A small image colorization model, trained from scratch: 32-pixel images.
Rows from block 3, named by matrix and row number. Each number is 128 + 32 x the weight over the matrix's rms, rounded and kept within 0 to 255. All counts start at 0.
# convs1: 3x3 conv (model.enc.1.1.convs.1.weight, 96x96x3x3), inputs 40-59, a 3x3 kernel for each
convs1.32 [107  80  80 129 150 149 106 130 107 132 147  82 132 110  81 106 134 202 147 167 173  89 167 156 159 101 183 139  84 132 104 104 112 121  98 137  97 133 102  70 120 123 124 148 146  53  80 172 146 100 166  55 130 176 163 129  95 122 108 118 109 110 102 144 138 110  97 106 153 106  70 114 197 153 130 112 172 184 106 100 108 135  89  85 137 128 140 189 147 119  83  99 112 159 142  96  98  99 176 158 145  72 157 173 121 129 127  76 198 119  91 168 167  70 117 185  71 113  93 150 123  64 123 138 155 105 137 141  52 146 108 124 116 102 113 131 101 139 152 143 153 132 153 103 107 112 129 122 138 132  93  87 109 178 138 123 117 110 163  87 155 143 127  76 145 137 118 103 167 198  82 137 127 114 115  68 126 162 143 109]
convs1.33 [125 107 109  95 102 133 115  70 133 149 188 140 101 182 175 162 141 136 116 172 134 121 173 117 159  83 129 117 161 132 159 174 170 121 147 190 172 102 118  77  66 129 112 129 118 104 156 178  84 171 174 103 177  81 127 162 103 134 102  65 125 112 129 152 132 138 156 114 147 132 148 146 163  92 115 132 119 179 119  74  92 142 139 107 153  89  75 123 139 106 148 159 103 121 161 132 145 102  62 124 167 121  92 117 136 152  98 132 149  96  99 125 153 123 111  99 103  83 127  99  51 112  82 138 142 177 101 181 145 158 125 159 123  75 170 178 111 141 137 168 170 148 108 131 106 142 129  74 124 129  80 121 165 138 122 127 145 215 142 123 136 157 116  96 127  99 137 138 109  91 138 133 118 154 117 127 140  64 152 139]
convs1.34 [147 122 117 114 157 140 147 154 188 176  70 137 157 129 102  96  86  95 111 128 114 147 109 128 144 164 189  85 149 131 133 135 139 124 160 129 125 101 159 160 153 151 196 146  87 129  98 140 119 101 153 112  95  86  95 140 122  53 143  85 183 117 152 135 155 114  79 108 179 143 100 158 105 115 116 146 127  87  91 127 117 138 103 118 113 137 121 144  75 126  66 101 181 119  76 121 133 128 117  98  80 118 127 111 151 157  92 161  74 139  89 122 109 118 112 128 151  71 163 109 145 110 163 156  95 131 148  88 132  76  56  87 176 121 165 114 187  85 130 106  97 111 162 130  98 120 139 154  92  98 114 167 121  53  66  92 105 144  77 148 127 149  99 144 137 113 127 143 137 131  93 147 190  98 184 138 163 131 171 130]
convs1.35 [117 127 117 168  77 122 143  93 141 114 160  97 138 149 173 138 120  95 138  98 146 107 109 118 116 142 111  87 166 118 126 159 119 142 126 105 155 159  64 103  83 105 139  81 143 165  90 117 174 109 122  93 137 130 112 130  85  85 178  66 136  94 130 111 125 121 124 110 137 162 100 146 144 123 110 169 211 166 134 171 196 112 172 158 154 150 135 128 125 131 127 134 158 137 131 140  89 149  81 108 166 191 143  95 185 125 169 137 136 111 168  97 147 103 137  97  91  76  98  94 131  98 148 117 159 120 144 104 118 133 136 156 112 130 152 158  91 175 120  96 127 133 104 149 173 108 137 106 133 131 127 142 116 109  75 182  97 128 125  94 154  75 131 148 119 108  72 167 163 120 137 129  94 115  55 124 106 123  76 123]
convs1.36 [107  63 111  93  76 150  70  86 109 112  94 117 101 127 125  91 197 122  98 157  86 191 136 118 100  75 138 135  67 147 155 143 170 100 149 144 103 155  67 165 180 173 116 101  58 164  75 153  64  99 109  91 142 136 175 167 122 143  80 154 111 143 124 134 102 125 103 159  97  88  98 155 116 129 149 123 128 141  94  94 130  94 147  95  83  91  74  60 100 129 163 124 114  79 112 141 214 134  87 130  72  82  99  78  85 144 107 133 121 108  95 138 168 137  77 107 116 114 149 124 142 166 135 118  70 161  87 115 141  99 140 159  92   3 136 129 169  89 131 109 112 163  44 125  37 222 185  95 178 165 147 104 124 112  85 135 148 125 119 114 112 111  80 191 145  96 162 162 153 150 155 144 173  92 106 217 141 147 134 130]
convs1.37 [117 124 124 158 129 161 145 143 139 112 153 159  63 110 124 186 134 135  90 148 125 116 138 185 125 113 158 131 153 134 160 207 163 132 140  81  55 128 118  86 161 102 104 144 130  90 143  92 129 131  94 149 119 123 119 160 129 147  81 161 127 147 113 135 157  91 120 154 104 140  71  81 143  94 152  51  99  81 135 141  90 124 142 135 120 167 139  67 124 113 138 135 145 120 124 177 154 176 123 124 146 161 104 173  95  59 122 162 112 139  85  93  82  61 159 129 129 130 136 133 136 140 171 154 133  97 151 119 113 154 175 142 129 125 138 133 136 119 137 132 157 140 151 127  84 175 154 147  88 108 161 111 134 116 125 165 115 120 151 133 128 126 103 131 145 164  67 159  82 130 117 126 117 139 136 120 130 161 134 109]
convs1.38 [119 155 149 153 141  90 101  87 141  75 131 172 113 173 164 114 137 106 194  95 131 105  97 108 131  88 128 114 104 153 127 147 128 142 161 157 164 167 114 160 129  95 153 150  98 125 152 133 168 130 193 114 125 129 150  86  88 120  91 109  81 111 141 146 160 104 141 148 114  94 107 118 144 128 125 133 182  94  98 132 149 140 175  90 115 176 116 139 107 145 134 155 115 184 100 130 158 124 154 103 168  83 149 164 161  84  61 142 140 110 116 106 100 147 132  90  98 149 188  74 118 117 159 160 159 126 116  67 122  75  78 145 140  76 112  95 139 165 172 137 108  96 140 152 139 147  79 138  88 149 128 127 135 131 132 126 106  99 144 130 189 152 130 115 157  87 168 112  86 124  98  79 140 127 155 133 146 127 166 142]
convs1.39 [112  92  71 103 108  90 164 104 104 131 174 181  83 157  95 185 148 110 163 104  92 107 110 137 111 124 127  95 147 173 145 149  92 116 115 106  98 101  71 130  55 106 106 151 182 143 143  82  35 120 144  98 114 142 128 173 148 182 102 105 126 100 120  87 124  94  98 138 143 163 108 129 157 101 149 134 154  63 172 126 130 146 142 145 186 179 103 133 165  99 126 130  95 156 188  89 118 179 127 126 127 105 139 148 134 201  85 153 144 173 116 128 150  73  61 202 144 133 103  71  83  99 141 107 124 143 142  94 158 159 168 180 135 132 119 117  73 143  96 133 172 146 165 149 115 135 144 133 107  98  97 159 179 139 100  98 158 130 193 100 137 121 113 123  71 129 167  85 141 126  91 179  88 114 112 197  97  97 163 117]
convs1.40 [122 143 100  89  56  82 144 156 143 140 147  69 108 153 154 148 111 140 161 123 126 161 183 125 129 179 194 169 145  88  81 165 140 125  98  58 144  73  96 160 171 119 125 141 168 134 129 159  93 144 138 106 141 168 132 102 149 141 120 200 165 105 167 123  85  65 196 112 159  87  78 103 154 158 107 171  69 129 118 104 173 129  90  93 142 149  92 168 145 151 141 127  98 124 106 113 110 134 145 128 118 108 161 214 138 106 132 107 138  73 143 167 195 116 213 178 119 108  74 122 171 147 116 163 152 141 146 136 107  76 139 144 107 186 124  68 100 164 144 112  52 100  78  97  97  87 146 120  86 112 126 154 160 104 149 140  94 187 158 115 100 139 137 117 148 146 122 153 120 101 161  67 146 150 169 179 184 140 131 171]
convs1.41 [122 184 155 181 134 120 141 149 165 163 117 130 113 179 167 180 107 152 156 110 102 123 121 139 224 176 132 140  97 133 120 138 153 155 114  92 119 150  81 163 188 190 105 143 115  96 179 163 200 155 134 113 152 117 118 132 109 151 114 125 169 145 118 110 104 178 153 142 124 162 131 119  87  85  93 171 153 141 134 152 147 163 138 152 172 123 178 119 123 146 140 159 175 106 101 127 148 162 193  89 164 193 181 160  95 166 162 129 103  85  54 108  66  99 190  73 131 146 152 116 148 144 112 255  99 108 113 127  91 149 113 122 173 102 115 126 163  72 109 131  66 102  97 130  85  76 182 129 103 110  59  94 129 117 202 171 120 111  68 160 117 109  92 111  97  94  89  98 142 150 181 102 200 139  95 134 170 102 102 103]
convs1.42 [126 119 132 174 171 163 139 136 154  97 179  87 140 125 104 113 140 105  83 161 140 125 118 119 153  99 120 126 135 136 157  94 170 125 115 119 116 139 147 109 141 160 127 134 114 148 128 195 159 133  72 139 144 127 127 135 183 137  99 104 177 136 176 149 126 126 123 128 108  77 104 151 134 137 124  83 170 135 160 129 149 170 103 142 104 107 137 113 134 107 167  69 102 111 172 137 111 159 141 119 143  75 184 168 113 133 203 130 168 139 125 120  88  99 171  91 139 115 156 194 173 132 132 125 132 147 119 131 137 171 178 179 120 124 193 111  56 116 165  80 131  56 121  60 126  98 106 168 151 179 115 108 101 102 175 111 109 175 132  78 151 167 170 118 113 136 135 128 106 132 161 145 149 149 127 122 181 157 117 122]
convs1.43 [199 106 128 113 161 139 105 146 125  97 162 142 178  87 118  89 122 115 128 133 106 141 185 106 124  96 138  93 129 122 139 141  88 107 100 102 117 115 116 138 153 117  80  77 149 125 235 108 227 168 115 209 168 137 165 146 102 138 179 147 159 141 129 132 153 122 173 125 139 143 126 128  80  66 125 142  80 134  85  89 111  71 104 127  56 106 109 124 141  87 153 127  87 121 200 149  53  84  63 131 130 104 180 114 103 129 111  95  97 111 126 108 105  88 116 120 125 125 116 178 149 126 146 130 134 133 144 188 125 162 128 115 167 109 123  85 110  70 117  87  99 101 169 112  88 142 151 104  49  88 114 122 122 137  70 136 141 124 112  88  84 122 135 135 163 129 118 142  99 114 106 172 166  96 163 181 141 200 131 109]
convs1.44 [156 169 157 167 113 154 185 129 106  98 125 114  98 122 188  88 134 165 171 163 116 153 113 129  84  82  72 151 111 125  82 161 161 143 120 148 127 152 154 169 158 115 165 195  86 166 130 171 145 165 159 152 172 172 116 128 108 161 188 100  59 142 137 149 123 146 144 136 167 117  94  76 198 134 159  98 160 146 155 144 157 148 119 129 150  72 118 163  75 194 142 174 201 136  98  88 184 138  98  86 157 118  96  75 168 142 149 151 148 151 137 167 121 138  85 167 149 114 101  79 106 160 100 108  98 129 154  46 118  90 101 142 132 111 140 107 187 133 147 108 147  54 149 136 117 134 126 131 193 135 173  92 107 151 126 112 142  73 135 101 110 154 117 181 111 182 114 126 141 147 122 106 112 145 144 121 154 118 145 143]
convs1.45 [160 138 113  95 167 137 161 112 131 145  94  78 135  93  61 132 137 142 142 161 124  73  82 160 112 225 177 105  72 122 112  76 152 142 149 113 136  97 111  89  77 105  88 144 121 135 155 137 109 102 155  96  98 116 116 139 152 100 101 125 126 113  72  94 122 156 117 146 128  96 169 103 136 164 148 206 127 119 105 105  72 144 121 132 165 152 184  75 122 124 101 138 154 156 107 129 158 143 120 159 101  74 175 152 101 117  65 107 118 142 127 141 145 108 144 163 136 121 118 134 134  35  86 147 114 119 120 113 139 169 123 153 176  80 119 107 151 132 107 186 137  96  79 116 154  72  96  84 136  53 124 100 129 126 127 101 164 123 130  70 149 116 138  62 130 117 170  69 175 120 135  92  82 101 120 107 113  96 140 108]
convs1.46 [ 90 123 166 181 123 136 170 120 104 150  91 124 102 126 185 107 157 186 117 144 221 174 156 158 155  96  84 123  78 119 131  71 104 144 178 159  88 140 183 104 166 124  98 177  89 109 139 164 156 206  73  88  84 152  59 117 107 158 155  97  75 114  73 175 136 112  78  68 156 109  81 185 175 154 145 147 159 144 127 147 104 103 165 129 153 142  75 159 121 113 112 105  79 137 185  95 136 152 147 112 144 108 128 117  54 221 108  69 122 112 116  72 113 106 140 152 154 108 103 166 176 126 129 146 120 212  53 100 122 151 149  93 144 113 125 109 133 225 176 161 145  86 119 186 151  96 102 107 125 174 151 132 142 129 125 204 135  71 124 150 104 160  89 113  84  93 141 145 151 166 113 111  84  50 102  91 146 133  91  94]
convs1.47 [ 96 177 114 180 147 120  99 103 147 118 109  72 110 106 117  82  87  93 140 136 139 109 117 101 138 136 172  99 102 113 138 127 162  94 139  95 170 116 158 107 138 191  87 116 182 155 134 140 138 158 143 171 139 115 153 166 151 137 122 164 182 178 119 144 202 154 116 156 116 143 166 171 141 153 139 146 129 173 124 171 151 151 129 144 106 120  80 146 162 134 111  99 137 123 117 103 124  92 128 123 129 138 160 114 198 111 198  94 150 104  83 115  86 134 170 124  95 168 127  53 163 182 138 145 117 127  98  86  82 154  81 133 122 138  96 173 121 145 153 194 149 128 128 186 126 158 113 141  98 115 146  84 159  97 140 112 171 164 124 129 108 134  96 115  81  95 137  90  91 122  83 144 151  94 142  71 127 111 122 138]
convs1.48 [163 156  99 137 147  88  62 156  46 167 162 151 110 119 107 147 111 143 114  99 180  45 119  84 136  89 105 104 155  80 168 122 172 180 143 129  53 124 137 132 138 149 104 143 100  99  92 170 160  68 167 133 108 196  96 166 103  98 121 106 168 111 107 102 141 146 137 135 114  86  98 143  86 145  89 129 140  90 139 193 133 134 136 160 195 117 167 101 124 135  83 138 101  96 103 160 156  94 121 189 155  87 140 140 187  64 133 152 173 159 101 145 123 152 103  51 106 127 141  93 141 149 116  77  40  94  95 133  57 121 160 110 118  89 208 140 146 103  59 140 108 141  78 120 118  99 135 117 139  93 181 102 161 172 154 135 139  74 117 102 105 149 112 152 119 156 127 131  80  92 132 111 126  99 161 139  99 124 176 154]
convs1.49 [182 157  90 139 111 101 154 152  90 105  75  85  80  66 154 134  76 155 116 104 137 160 127 144 142 146 114 135 126 118 188 204 158 128 135 150 112 144 105 109 153  74 107 150 115 162 148 121 107 191 138 142 153 132 164 171 143 162 122 103  75 144  84 175 172 102 123 128 213 209 116 139 155 113 187 100 154 168 121 153  92 120  87 208  91 151 190 100 167 149  97 141 172 134 136 214 159  90 154 107 105 124 115 184 158 123  94  86 110 153 130 174 175 136 125 114 107 153 130 128 142 114 130 170 170  70 135 124 142  96 138 126 134 120 167 168 127 102 185 199 153 159 140 180 156 137 142 127 110 210 138 115 113 121  75 142 123  62 125 138  95 148 140  91 130  84 154  96 149 132 112 131 148  95 119 139 109  91 115  93]
convs1.50 [108 114 172  95 107 149 129 107  81  63 107 117 114 140 123 117 161 146 102 129 121 136 190 124 150  61 164 128 122 108 136 148 142 151 111  97 115  89 110  94  97 157 126 110  97 128 119 125 138 148 140 125 117 132 159 182 132 121 190 121 170 131 169 148 140 105 113  86 123  95  94 196 119  94 124 108 155 157 104  93 147 113  89 135 155 117 102 138 110 179  73 160 135 128 202  90 130  70 152 111 218  87 145  91  99 154 121 193  70 124 136 110 120 203 153 167 157 184 112  93 141 120  99 142  96 185  76 153 167  87 147 109 101 106 157 145 136 170 116 148 127 119 123  77 113 134 179 141  50  98 100 131  84 137 141 191  96  95 112 138 175  63  91  97 128  99 109 132  90 133 111 142 111  71 134 126 166 157  83 105]
convs1.51 [ 94 155 168 124  47 166  70 153 154  73 141 147 154 145 107 107  94  91 141  92 109 131  82 127  64 141 127 191  97 150 177 159  80 119 130  97 124 131 115 129 120 126 101 170 142 122 105 112 120  88 149 167 137 131 138 145  95 165 162 122 141  96 137 120 146 170 126  82 125  95 129 116 106 133  79 157 121  87 191 168 139 118 139 121  93 146 137 167  64  56 146 155 132  97 168 134 133 170 108 127 148  96 111 106  71 125 125 135 134 119 153 110 163 155  43  97 116 133 162 163 188  61  99 113 161 125 168 101 127 146 143  56 136 201 110 107 177 165 108 133 183 105 146 115 172 107  97 115 173 134 115 140 189 159 135  98 111 147 111  85 178 163 101 118  68 116 189 102 146 158 110  96 190  86 145 150 148 138 169 110]
convs1.52 [ 83 145 133 177 137 152 147 112 160 143  34 107 184 142 134 111 160 153 124 182 177 183 175 164 116 170 119 173 151 130  90 135 116 191 141 110 175 116 138 145  87 137 120 100  67 155 136 185 120 120 109 117 104 148 255 105 173 113 147 111  65 175 164 133 132 134 138 198 158 126 112 197 143 116 138 126 133 169 160 155 143 166  53 156 124 116  97 151  86 120 188  76 107 107 132 113 161 174  64 130 154 156 142  76  82 125 167 121 140 148 147  88 124 135 117  72  91 122 181 141  73 178 157 162 131 158 168  79 166  62 123 100 118 145 155 146 123 153 146  10 122 158 165 176  71 123  96 135 133 118 110 111 116 131 102 113 107 161 223 115 157 105 173 110 107 149 135 110  51 123 149 169 118 113  60 122 162 126  93  70]
convs1.53 [122 142 128 101 158 136 126 143 128 136 168 135 133 158 146 162 158 119 148 138 155 103 137 223 180  87 125 172  61 109 105  65 101 136 103 155  88 124 100  99 130 112 162 138  77  97 106 123 198 165 143 128  44 108 167 135 152 141 127 154 164 154 122 146 115 148 124  61  78  94 175 107 119 123 101 126 139 126  80 145  90 117 199 137 114 101 100 170 135 226 117 136 143  80 105 140 138 154  83 159 107  98 114 121  89  92  95  89 120 204 181  93 173 104 138 116 114 114 172  74 118 182  75 145 152 137 189  65 101 140 123  80 173 126  99 107 137 147 130  57  55 172 117 148 124  75 140 132 155 131 166 161 120 114  96  85 144 110 146 124 100  89 121 159 102 171 132 197 177 174  88  91  78 153 204 178 103 201 120 127]
convs1.54 [140 144 115  88  74 118  91 110 114 135 115 113  94 154 176 120 162 155 164 172 164 160 105 131 114 114 113 106 165 162 121 184  74 156 136 114 174 142 122 143 115  84 138  54 117 134  81 103 136 132 127 140 150 131 137 114 160  73 134 103  75 144 148 160 101 161 183 178 109 179  96  91 114 130 131 131 132 117 169 184  76 115 133 112 156 100 179 122 128 113 120 130  96 133 147 136 122 135 150 118  62 151 133 119  74 186 129  76  93  70 103 111 146 121 153 132 154 103 114  98 136 181 123  99 139 136  70 201  46 117 133 112 162  99 175 115 177 105 130 153 132 123 146  67  95 107 134  69 168 114 141 129  93 128 114 112 126 125 106 120 108 142 107 131 141 142 142 120  97 122  86 111 121  70 143 138 168 131  79 165]
convs1.55 [138 147 130 144 118 138  72  65  62 147 158 139 168 125 126 128 134 175  91 114 145 166  99 153 182 102 140  91  76 152 163 131 153 101 184  79  72 115 101 199 100  96 153 143 123 176 119 126 157 144 130  93  97 113 181 133 162 168 122 121 171  99  68 156 172 130 138 104 119 170  84 145 131  80 106  83 134 110 108 124 122 156  76 163 142 167 159 155 127 185 116  58 121 142 147  40  90 153 124 107 132 130 188  99 115 166 104 136  93 155 159 131 182 101  95 137 144  95 147 105 140 129 168  72  54 132 177 107 109 174 123 157 137 106 127 151 139  94 137 135  77 109 123  96 128 155 153 111  86  96 162 173 131 167 111 128 161  88  70 153 121 117 107  74  78 122  72 111 124 129  95 148 113  48 176 161 168 113 123 161]
convs1.56 [118 178 103 198  78  81 174 112 109  56 124  93  94  52 121  96 145 143 119 116 144 124  87 106  84 138 128 131 147 149  58 127 185 144 137 161 198 153 130 144 139  84 135 118  69 168 111 128 142 188 138 106 130 120 186  78 135  31 113 183  64 132  96 154 109 111 153 120 127 167 237 129 106 188 158 152 145 121 122 135 137 160 177 110 164 171 104 124 163 123 210  69 124 135 123 112 138 191 100 121 120 116 188 132 111 142  94 101 118  74 113 104 125 111 117 171 146  71 105 157 135  50 136  86 164 127  76  94 204 139 110 208 132 133  89  59 218  75 196 134  78 204  89 113  85 107 197 114 147 152 168 121  93 148 132 104 134 118 106 135 141 119  87 154 107 175 163 141  83 131  88 155 159  62 101 100 104 120 131 139]
convs1.57 [163 130 142 137 219 168 111 112  68  93 128 108 128 137 142 102 110 158 113 113 126 162 111 133 166  87 131 131 164 144 138  85 127 114 154 111 109 131 118 116 162 117 125 159 119 129 175 151 170 111 106  90 158 146 186 137 153 124  91 200 142 144 113 114 181 142  99 137 155 100  90 139 143 125 115 144 109 191 155 214 130 127 125 125 168 153 123 177 114 111 191 133 135 205  82 127 110 161  86 155 129 119 105 113 142 118  84 156  80 104  77 138  71 104  45  63 119 135 113 108 108 146 122 129 107  86 104  61  98 129 138 166 141  70 111 102 121 102 128 127 179 145 154 128 114  91 116  94 153 119 120 103  82 129 135 103 120 110 124 155 158 132 133 185 129 127 165 139 108 133 156 118 141 120 102 117 114  65  98 150]
convs1.58 [118  93 184 116 154 109 111 120 103  86 129 154  78 129 123 187 133 178 132 152 155 149 127 122  90 123 124 130 142 115 116 119 104 103 142 130 140 112 145 142 143  94 158 172 128 119 150 149 105 145 118  94 128 129 130 155  86 125 160 104 138 147 162 119  76 102 104  95 155 180 104 140 118  83 113 105 112 107  99 164  98 142 113 156 115 100 112 136  99 107 102  69 117 123 136 105 150 123 121 108  80 162 209 142  86 129 114  97 147 130 157 172 205 201 208 131 120 175 136 117 107  72  94 143 110 102 134 127 170  89 115 116 128 145 128  97 108 159 132  91 133  88 123 121 167 124 136 145 171  83 125 126 158 147  72 159 186 153 168 101 113 121 154 134 182 228 149 168 170 121  96 141 118 108  70 128 128 104 154 155]
convs1.59 [118 138 170 135 161 104 129 113 198 181 116 144 117 178  74 149 134  74 110 113 120 112 121 110 173  41 153 145 120 116 157  74  96 112  97  95 148 163 145 125 158 119 123 130  58 112 172 109 105 115 127 123 119 123 119 123 155 108  96 131 120 169 132  83 102 104  78 159 174  96 194 123 110 116 181 102 160 102 172 153  93 108 124 130  97 108 110 168 111 136 132  93  97  63  96  80  86 122 155 169 164 110  96 132 110 106 150 220 123 150 149 130 126 129 112 105 106 166 131 133 123 120  90 182  70 148  76 190 101 137 120 106 158  63 118 132 112 139  89 155 147  98 211 160 125 135 160 131 118 147 169 165 120  73  99  88  87 135 199 121 161 159 118 120 157 168 137 148 171 143  95 142 185 145 151 129 129 155  57  68]
convs1.60 [109 125  87 189 125 190 136 145 190 101 135 113  57 160 117 113 103 180 146  77 157  98 107  94 116 102 147  96  88 118  95 115 134 116  75 118 158 158 115 133  23 152 159 115 106 146 112 178  63 211 196 166  98  81  88 156 138 163  96 149  96 132 179 214 154 117  95 109 148  73 177 161 133 138 138 124 186  99 121 154 132  92 177 102 148 135 151 126 104 156 150 134 158 117 112 113  95 137 115  98 134 121 111 131 140 103 178  78  63 128 170  72 152  80 139 160 128  88 171 119 197 142 126 185 131 132 108 146 162 128 180 176 102 118 106  99 141 122 128  94 101 146  93 115 113 120 154 144 128  89 150  88 117 127 126 111 218 114 127 108 169 124 144 187 121 122 153 162 106  99 101 157  77 141 140 173 120 123 169 107]
convs1.61 [190 131 140  89  92 149 139 106  87 170 125 104 162  90 120 164 113 146  63 134 163 111 103 121 106 153 123 160 120 176 139 159  94 145  74 150 133 151 126 103 162  92 132 100 128 157 132 139 173 176 115 200 110  67 117 127 174 199  58 145 146  97 114 132 144 165  89 150  72 127 127 141 150  82 115  97 205 123 153 201  87 136 140 110 158 151 161 160 161 102  98 136 216  92  65 161 162 150 136 130  82 118 116 141 108 125 163 132 161 170 168 131 144 180 144 140 119 101 119 186 130 172 167 109 148 137  50 162 168 107 145 129 161 139 111 154 118 102 127  87 119 105  57 136 131 124 155 130 125 160 103 141 118 144 119 113 139 123 145 153 109 132 112 175  86 103  99 122 119 130 119 182 165  79 157 171 125 133  62 111]
convs1.62 [ 72 167 145 170 122 121 109 167 184 127 140 109  72 120 109 152 132  99 111 117  93 162  82 119 128 123 198 165 185 134 104 160 150 105 154 158 205 152 148  92 109 201 139  95 112 145 146 159 138 113 149  85 164 157 132 157 114 130 148  73 148 128 153 176 115  87 174  97 157 160 139 186 102 113 106 149  96 127 126 129 106 125 153 172 118  47  96 127 159  96 104  91 129 118 106 138 129 115 104  93 114 150 129 138 141 137 131 139 126 181 156 101  91 122 131 106  92  74 169 107  94 118 113 107 167 105 133 115 106 146 202 124  87 134  90 163  87 111 107 134 134 127 123 152  97 134 137  67  92 124 112 133 132 131 164 117 166  92 160 164  95 167 170  98 140 122 130  96 142 166 122 145 122 135 172 183 174 135 104  65]
convs1.63 [108 160 161 147 211 143 191 166 162  86  90 139 109 117 138 109 114  94 150 133 113 170 140 111 106 158 139 168 197 149  80 115  94 106 116 136 110  78 130 121 189 160 107 159 182 132 110  89 110  93 123 208 141 139 212 190 143 159 135 133 125  93  79 123 116  92 122 133 156  95 119 125 164 139 134 129 166 147 184 190 222 141 130 146 118 123 120 143  96 100 107 155 128 126  77 136 125 130  83  76  67  78 138 110 119 123  81  72  99 160 112  71  75 130 138 125 100 155 126 114 127 126 111  78 171 111 126 165 132 147 105 126  98 135 107 157  92 138 174 127 118 161 111 116  77 138 157 114 120 115  98 138 128 115 159  81  54 110 132 155 111  98 138 172 131 138 171 133  69 128  89 119 138 160 125 156 161 151 128 151]
convs1.64 [139 144 126 108 204 155 123 118 122 133 124 112 115 139  70 137 126 156 147 149 118  89  92 117 124 174 101 121 197 134 213 126  82 122 157 156 157 174 128 150  83 152 102  75 103  97 168  95 220 182 117 147  96 121 164 197 190 160 111 195 103  99  95 136  99 100 149 151 147 111 188 144 106  52 141 182 170 152 154 112 110  75 143 116  97  96 150 144 143 131 134 160 217 157 100 125  94 115 181 169 132 171  96 109 184  64  83 170 132 118 109 124 130 128 200 107 138 138  68  84 116  72  80 131 162 103 145 175 112 128 126 159 129 125 148 135  97 166 134  91 166 186 121 156 131 164 175 145 165 123 103 124 121 159 146  96 175 184 166 159 119 167 197 116 165 159 106  62 122 153 116 125 154 128 155  96 161 144 118 147]
convs1.65 [108 137  85 189 181 147 123 142 120  89  77 159 139 140 179 119 122 131 128 121  75 144 142 154 174 108 129 116 189 152 109 180 155 168 155 137 131 142 133  96 179 134 114 109 164 146 132 147 126 124 116 141 171 147 103 130 123 116  77 169  87 111 120 120 129 106 148 131 107 154 116 123 136 153  96 162 189 145 102 116 122 152 172 140  81 122 137 168  87 138 105 174  98 106 162 107 150 132 161 136 148 132 162  89  89 148 106  68 116 137 154 104 120 170 124 145  72 175 129 114 100  74 130  95 130 123 102 180  93  97 126  56 162 123 182 218  87  74 214  98 167 112 135  86 105 111 132 136 153 154 101 147 116 137 134 138 122 146  96 118 124 121  96 109 160  58  96 125 148 165 113  34 103 124  64  49 148  90 146 141]
convs1.66 [110 163 147 122 154 135 173 122 133 116  47 135 109 105 144 169  98 117 144 159 128  95 150  87 131  93 182 138 162 127 106 180 178 118 142 124 178 144 152 125 131 141 156 125 153 126 143 154 152 168 159 151  94 163 117 117  98  87  60 129 111 118 137 106 155 154 135 196 123 112  91 132 124 158 149 153 130 119 169 146 148  86 107  79 102 122 156 117 111  72 157 108  89 149  98 159 123 128 154 117 149 145  89 146 116 124 159 125  88 124  83 144 133 105 122  97 111 132 100  85 166 109  73 108 145 114 152  75 105 121 101 172 108 112 157 122 172 172  99  75 106 159 109 154  90 194 132 122  47 193  59 126 122 157 129 210 160 128 128 137 141 111 123  98 142 173  52 151 160 113 149 126  79  94 118  61  89 130 128 101]
convs1.67 [138 172 123 106 166 160 117 139 156 108 161  94 142  84 118 190 173  90 136  74 107 135 140 158 107 103 124 194 167  31 141 137 105 152  96 160 142 156  98  99 112 130  88  73 136 143 129 124 141 110 151  91 118 119 151 119 124 140 120 175 119 103 162 115 164 105 142 143 145 176 129 137 143 111 110 144  93  81 154 177 182 149 169 114  78 165 156 127 142 196 122 150 144 124 117 144 159 110 133 179 122 130 147 173 157  76 132 120 199 148 158 116 107 149 142 143 177 103 152 176 135 155 125 143 128 103 167  46 111 134 164  97 119 155  93 129 104 119 124 108 214  87 112 230 161 171 150 181 147 141 116 144 104 131 140 129 149 127 135 121 126 124 123  82 130  77 124 143 134 111 143 154 143 160 157 125 146 172 120 138]
convs1.68 [137 115 113  86 150 121 159 102 154 158  98  88 134 131 117 169 157 200  78 105  83 129 113 156 143 151  95 125 131 128 121 148 172 166 170  97 124 110 102 158 121  99 143  99 119 179 139 174  95 127 124 147  65  90 163 134  93  88 101  56 106 111 122 133 178 186 133 141 145 145 196 126 103 136 161 145 181 129 101 147 152 111 117 108 130 151 137 113 100 182  82 162 147 120 140 148 155 116 121 112 107 107 133 144 166 113 140 103 147  96 117 132 105 172 151 149 140 118 131 118 106 144 135 114  78 124 150 144  46 170 122 102 106 164  93 104 138 165 129 175 135 124  77  84 141 146 136 138 178 114 110  67 137 124 165 175 101 183 128 160 112 133 180 140 120 133  77 116 219 127 180 130 147  86 162  65  86 147  94 166]
convs1.69 [133 146 100 137 214 173  87 203 147 122 123 123  80  68 105 103 119 148 128 146 114 122 145 147 139 132 113 103 127  84  93 153 127 116 145 110 114 174 123  82 204 127 164 137 103 114 105 138 172 173 172 113 112 159 133 121 112 172 179 113 155 111 187 122 101 163 143 131 119 121 106 197 125 151 150 131 137 114 145 182 118 101  82 123 129  50 100 113 122  84  96  93 124 138 104 160  99 117 111 153 114  99  81  89 111 152 113 122 152 108 144 103 136 129 105 150 163 122 168 131 158 141 103 167  74 151  87 117 125 119 122 135 114 124 157 118 165 163 133 185 183 142 168 202 150 104 124 139  98 127 104 148 152 119 102 136 200 133 143 177 171 140 109 138 144  67  99 108 126 135 110 140 117 125  70  57 105  78  81 122]
convs1.70 [162 101 131 120 131 147 232 102 113  81 137 103 142 141 109 130  75 129 162  98 148 100 127  94 129 131 125 168 112 103  52  76 149 118 161 115 166 120  95 150  95 158 140  94 188 145 111  89 166 142 126 153 100 143 117 147 158 135 135 118 182 159 170  95 133  95 119 123 191 110 107 132 101 135 139  93  98 113 143 112 141 119 115  91 102 134 161 110 153 126 110 110 154 106 137 172 101 153 145  83 174 154 109  89 121 155 128 162 109 142 153 159 148 159 168 100 152 187 142  95 170  97 112  83 145 199 142 128  90 135 141  95 116 117 174 109 163 153 139 157 187 108 204 158 129 183 176 178 137 101 113 154 136 122 120 153 136 154 131 133 104 101 134 133 156 153 120 135 106 123 138 142 172 159 142 130 151 102 119 124]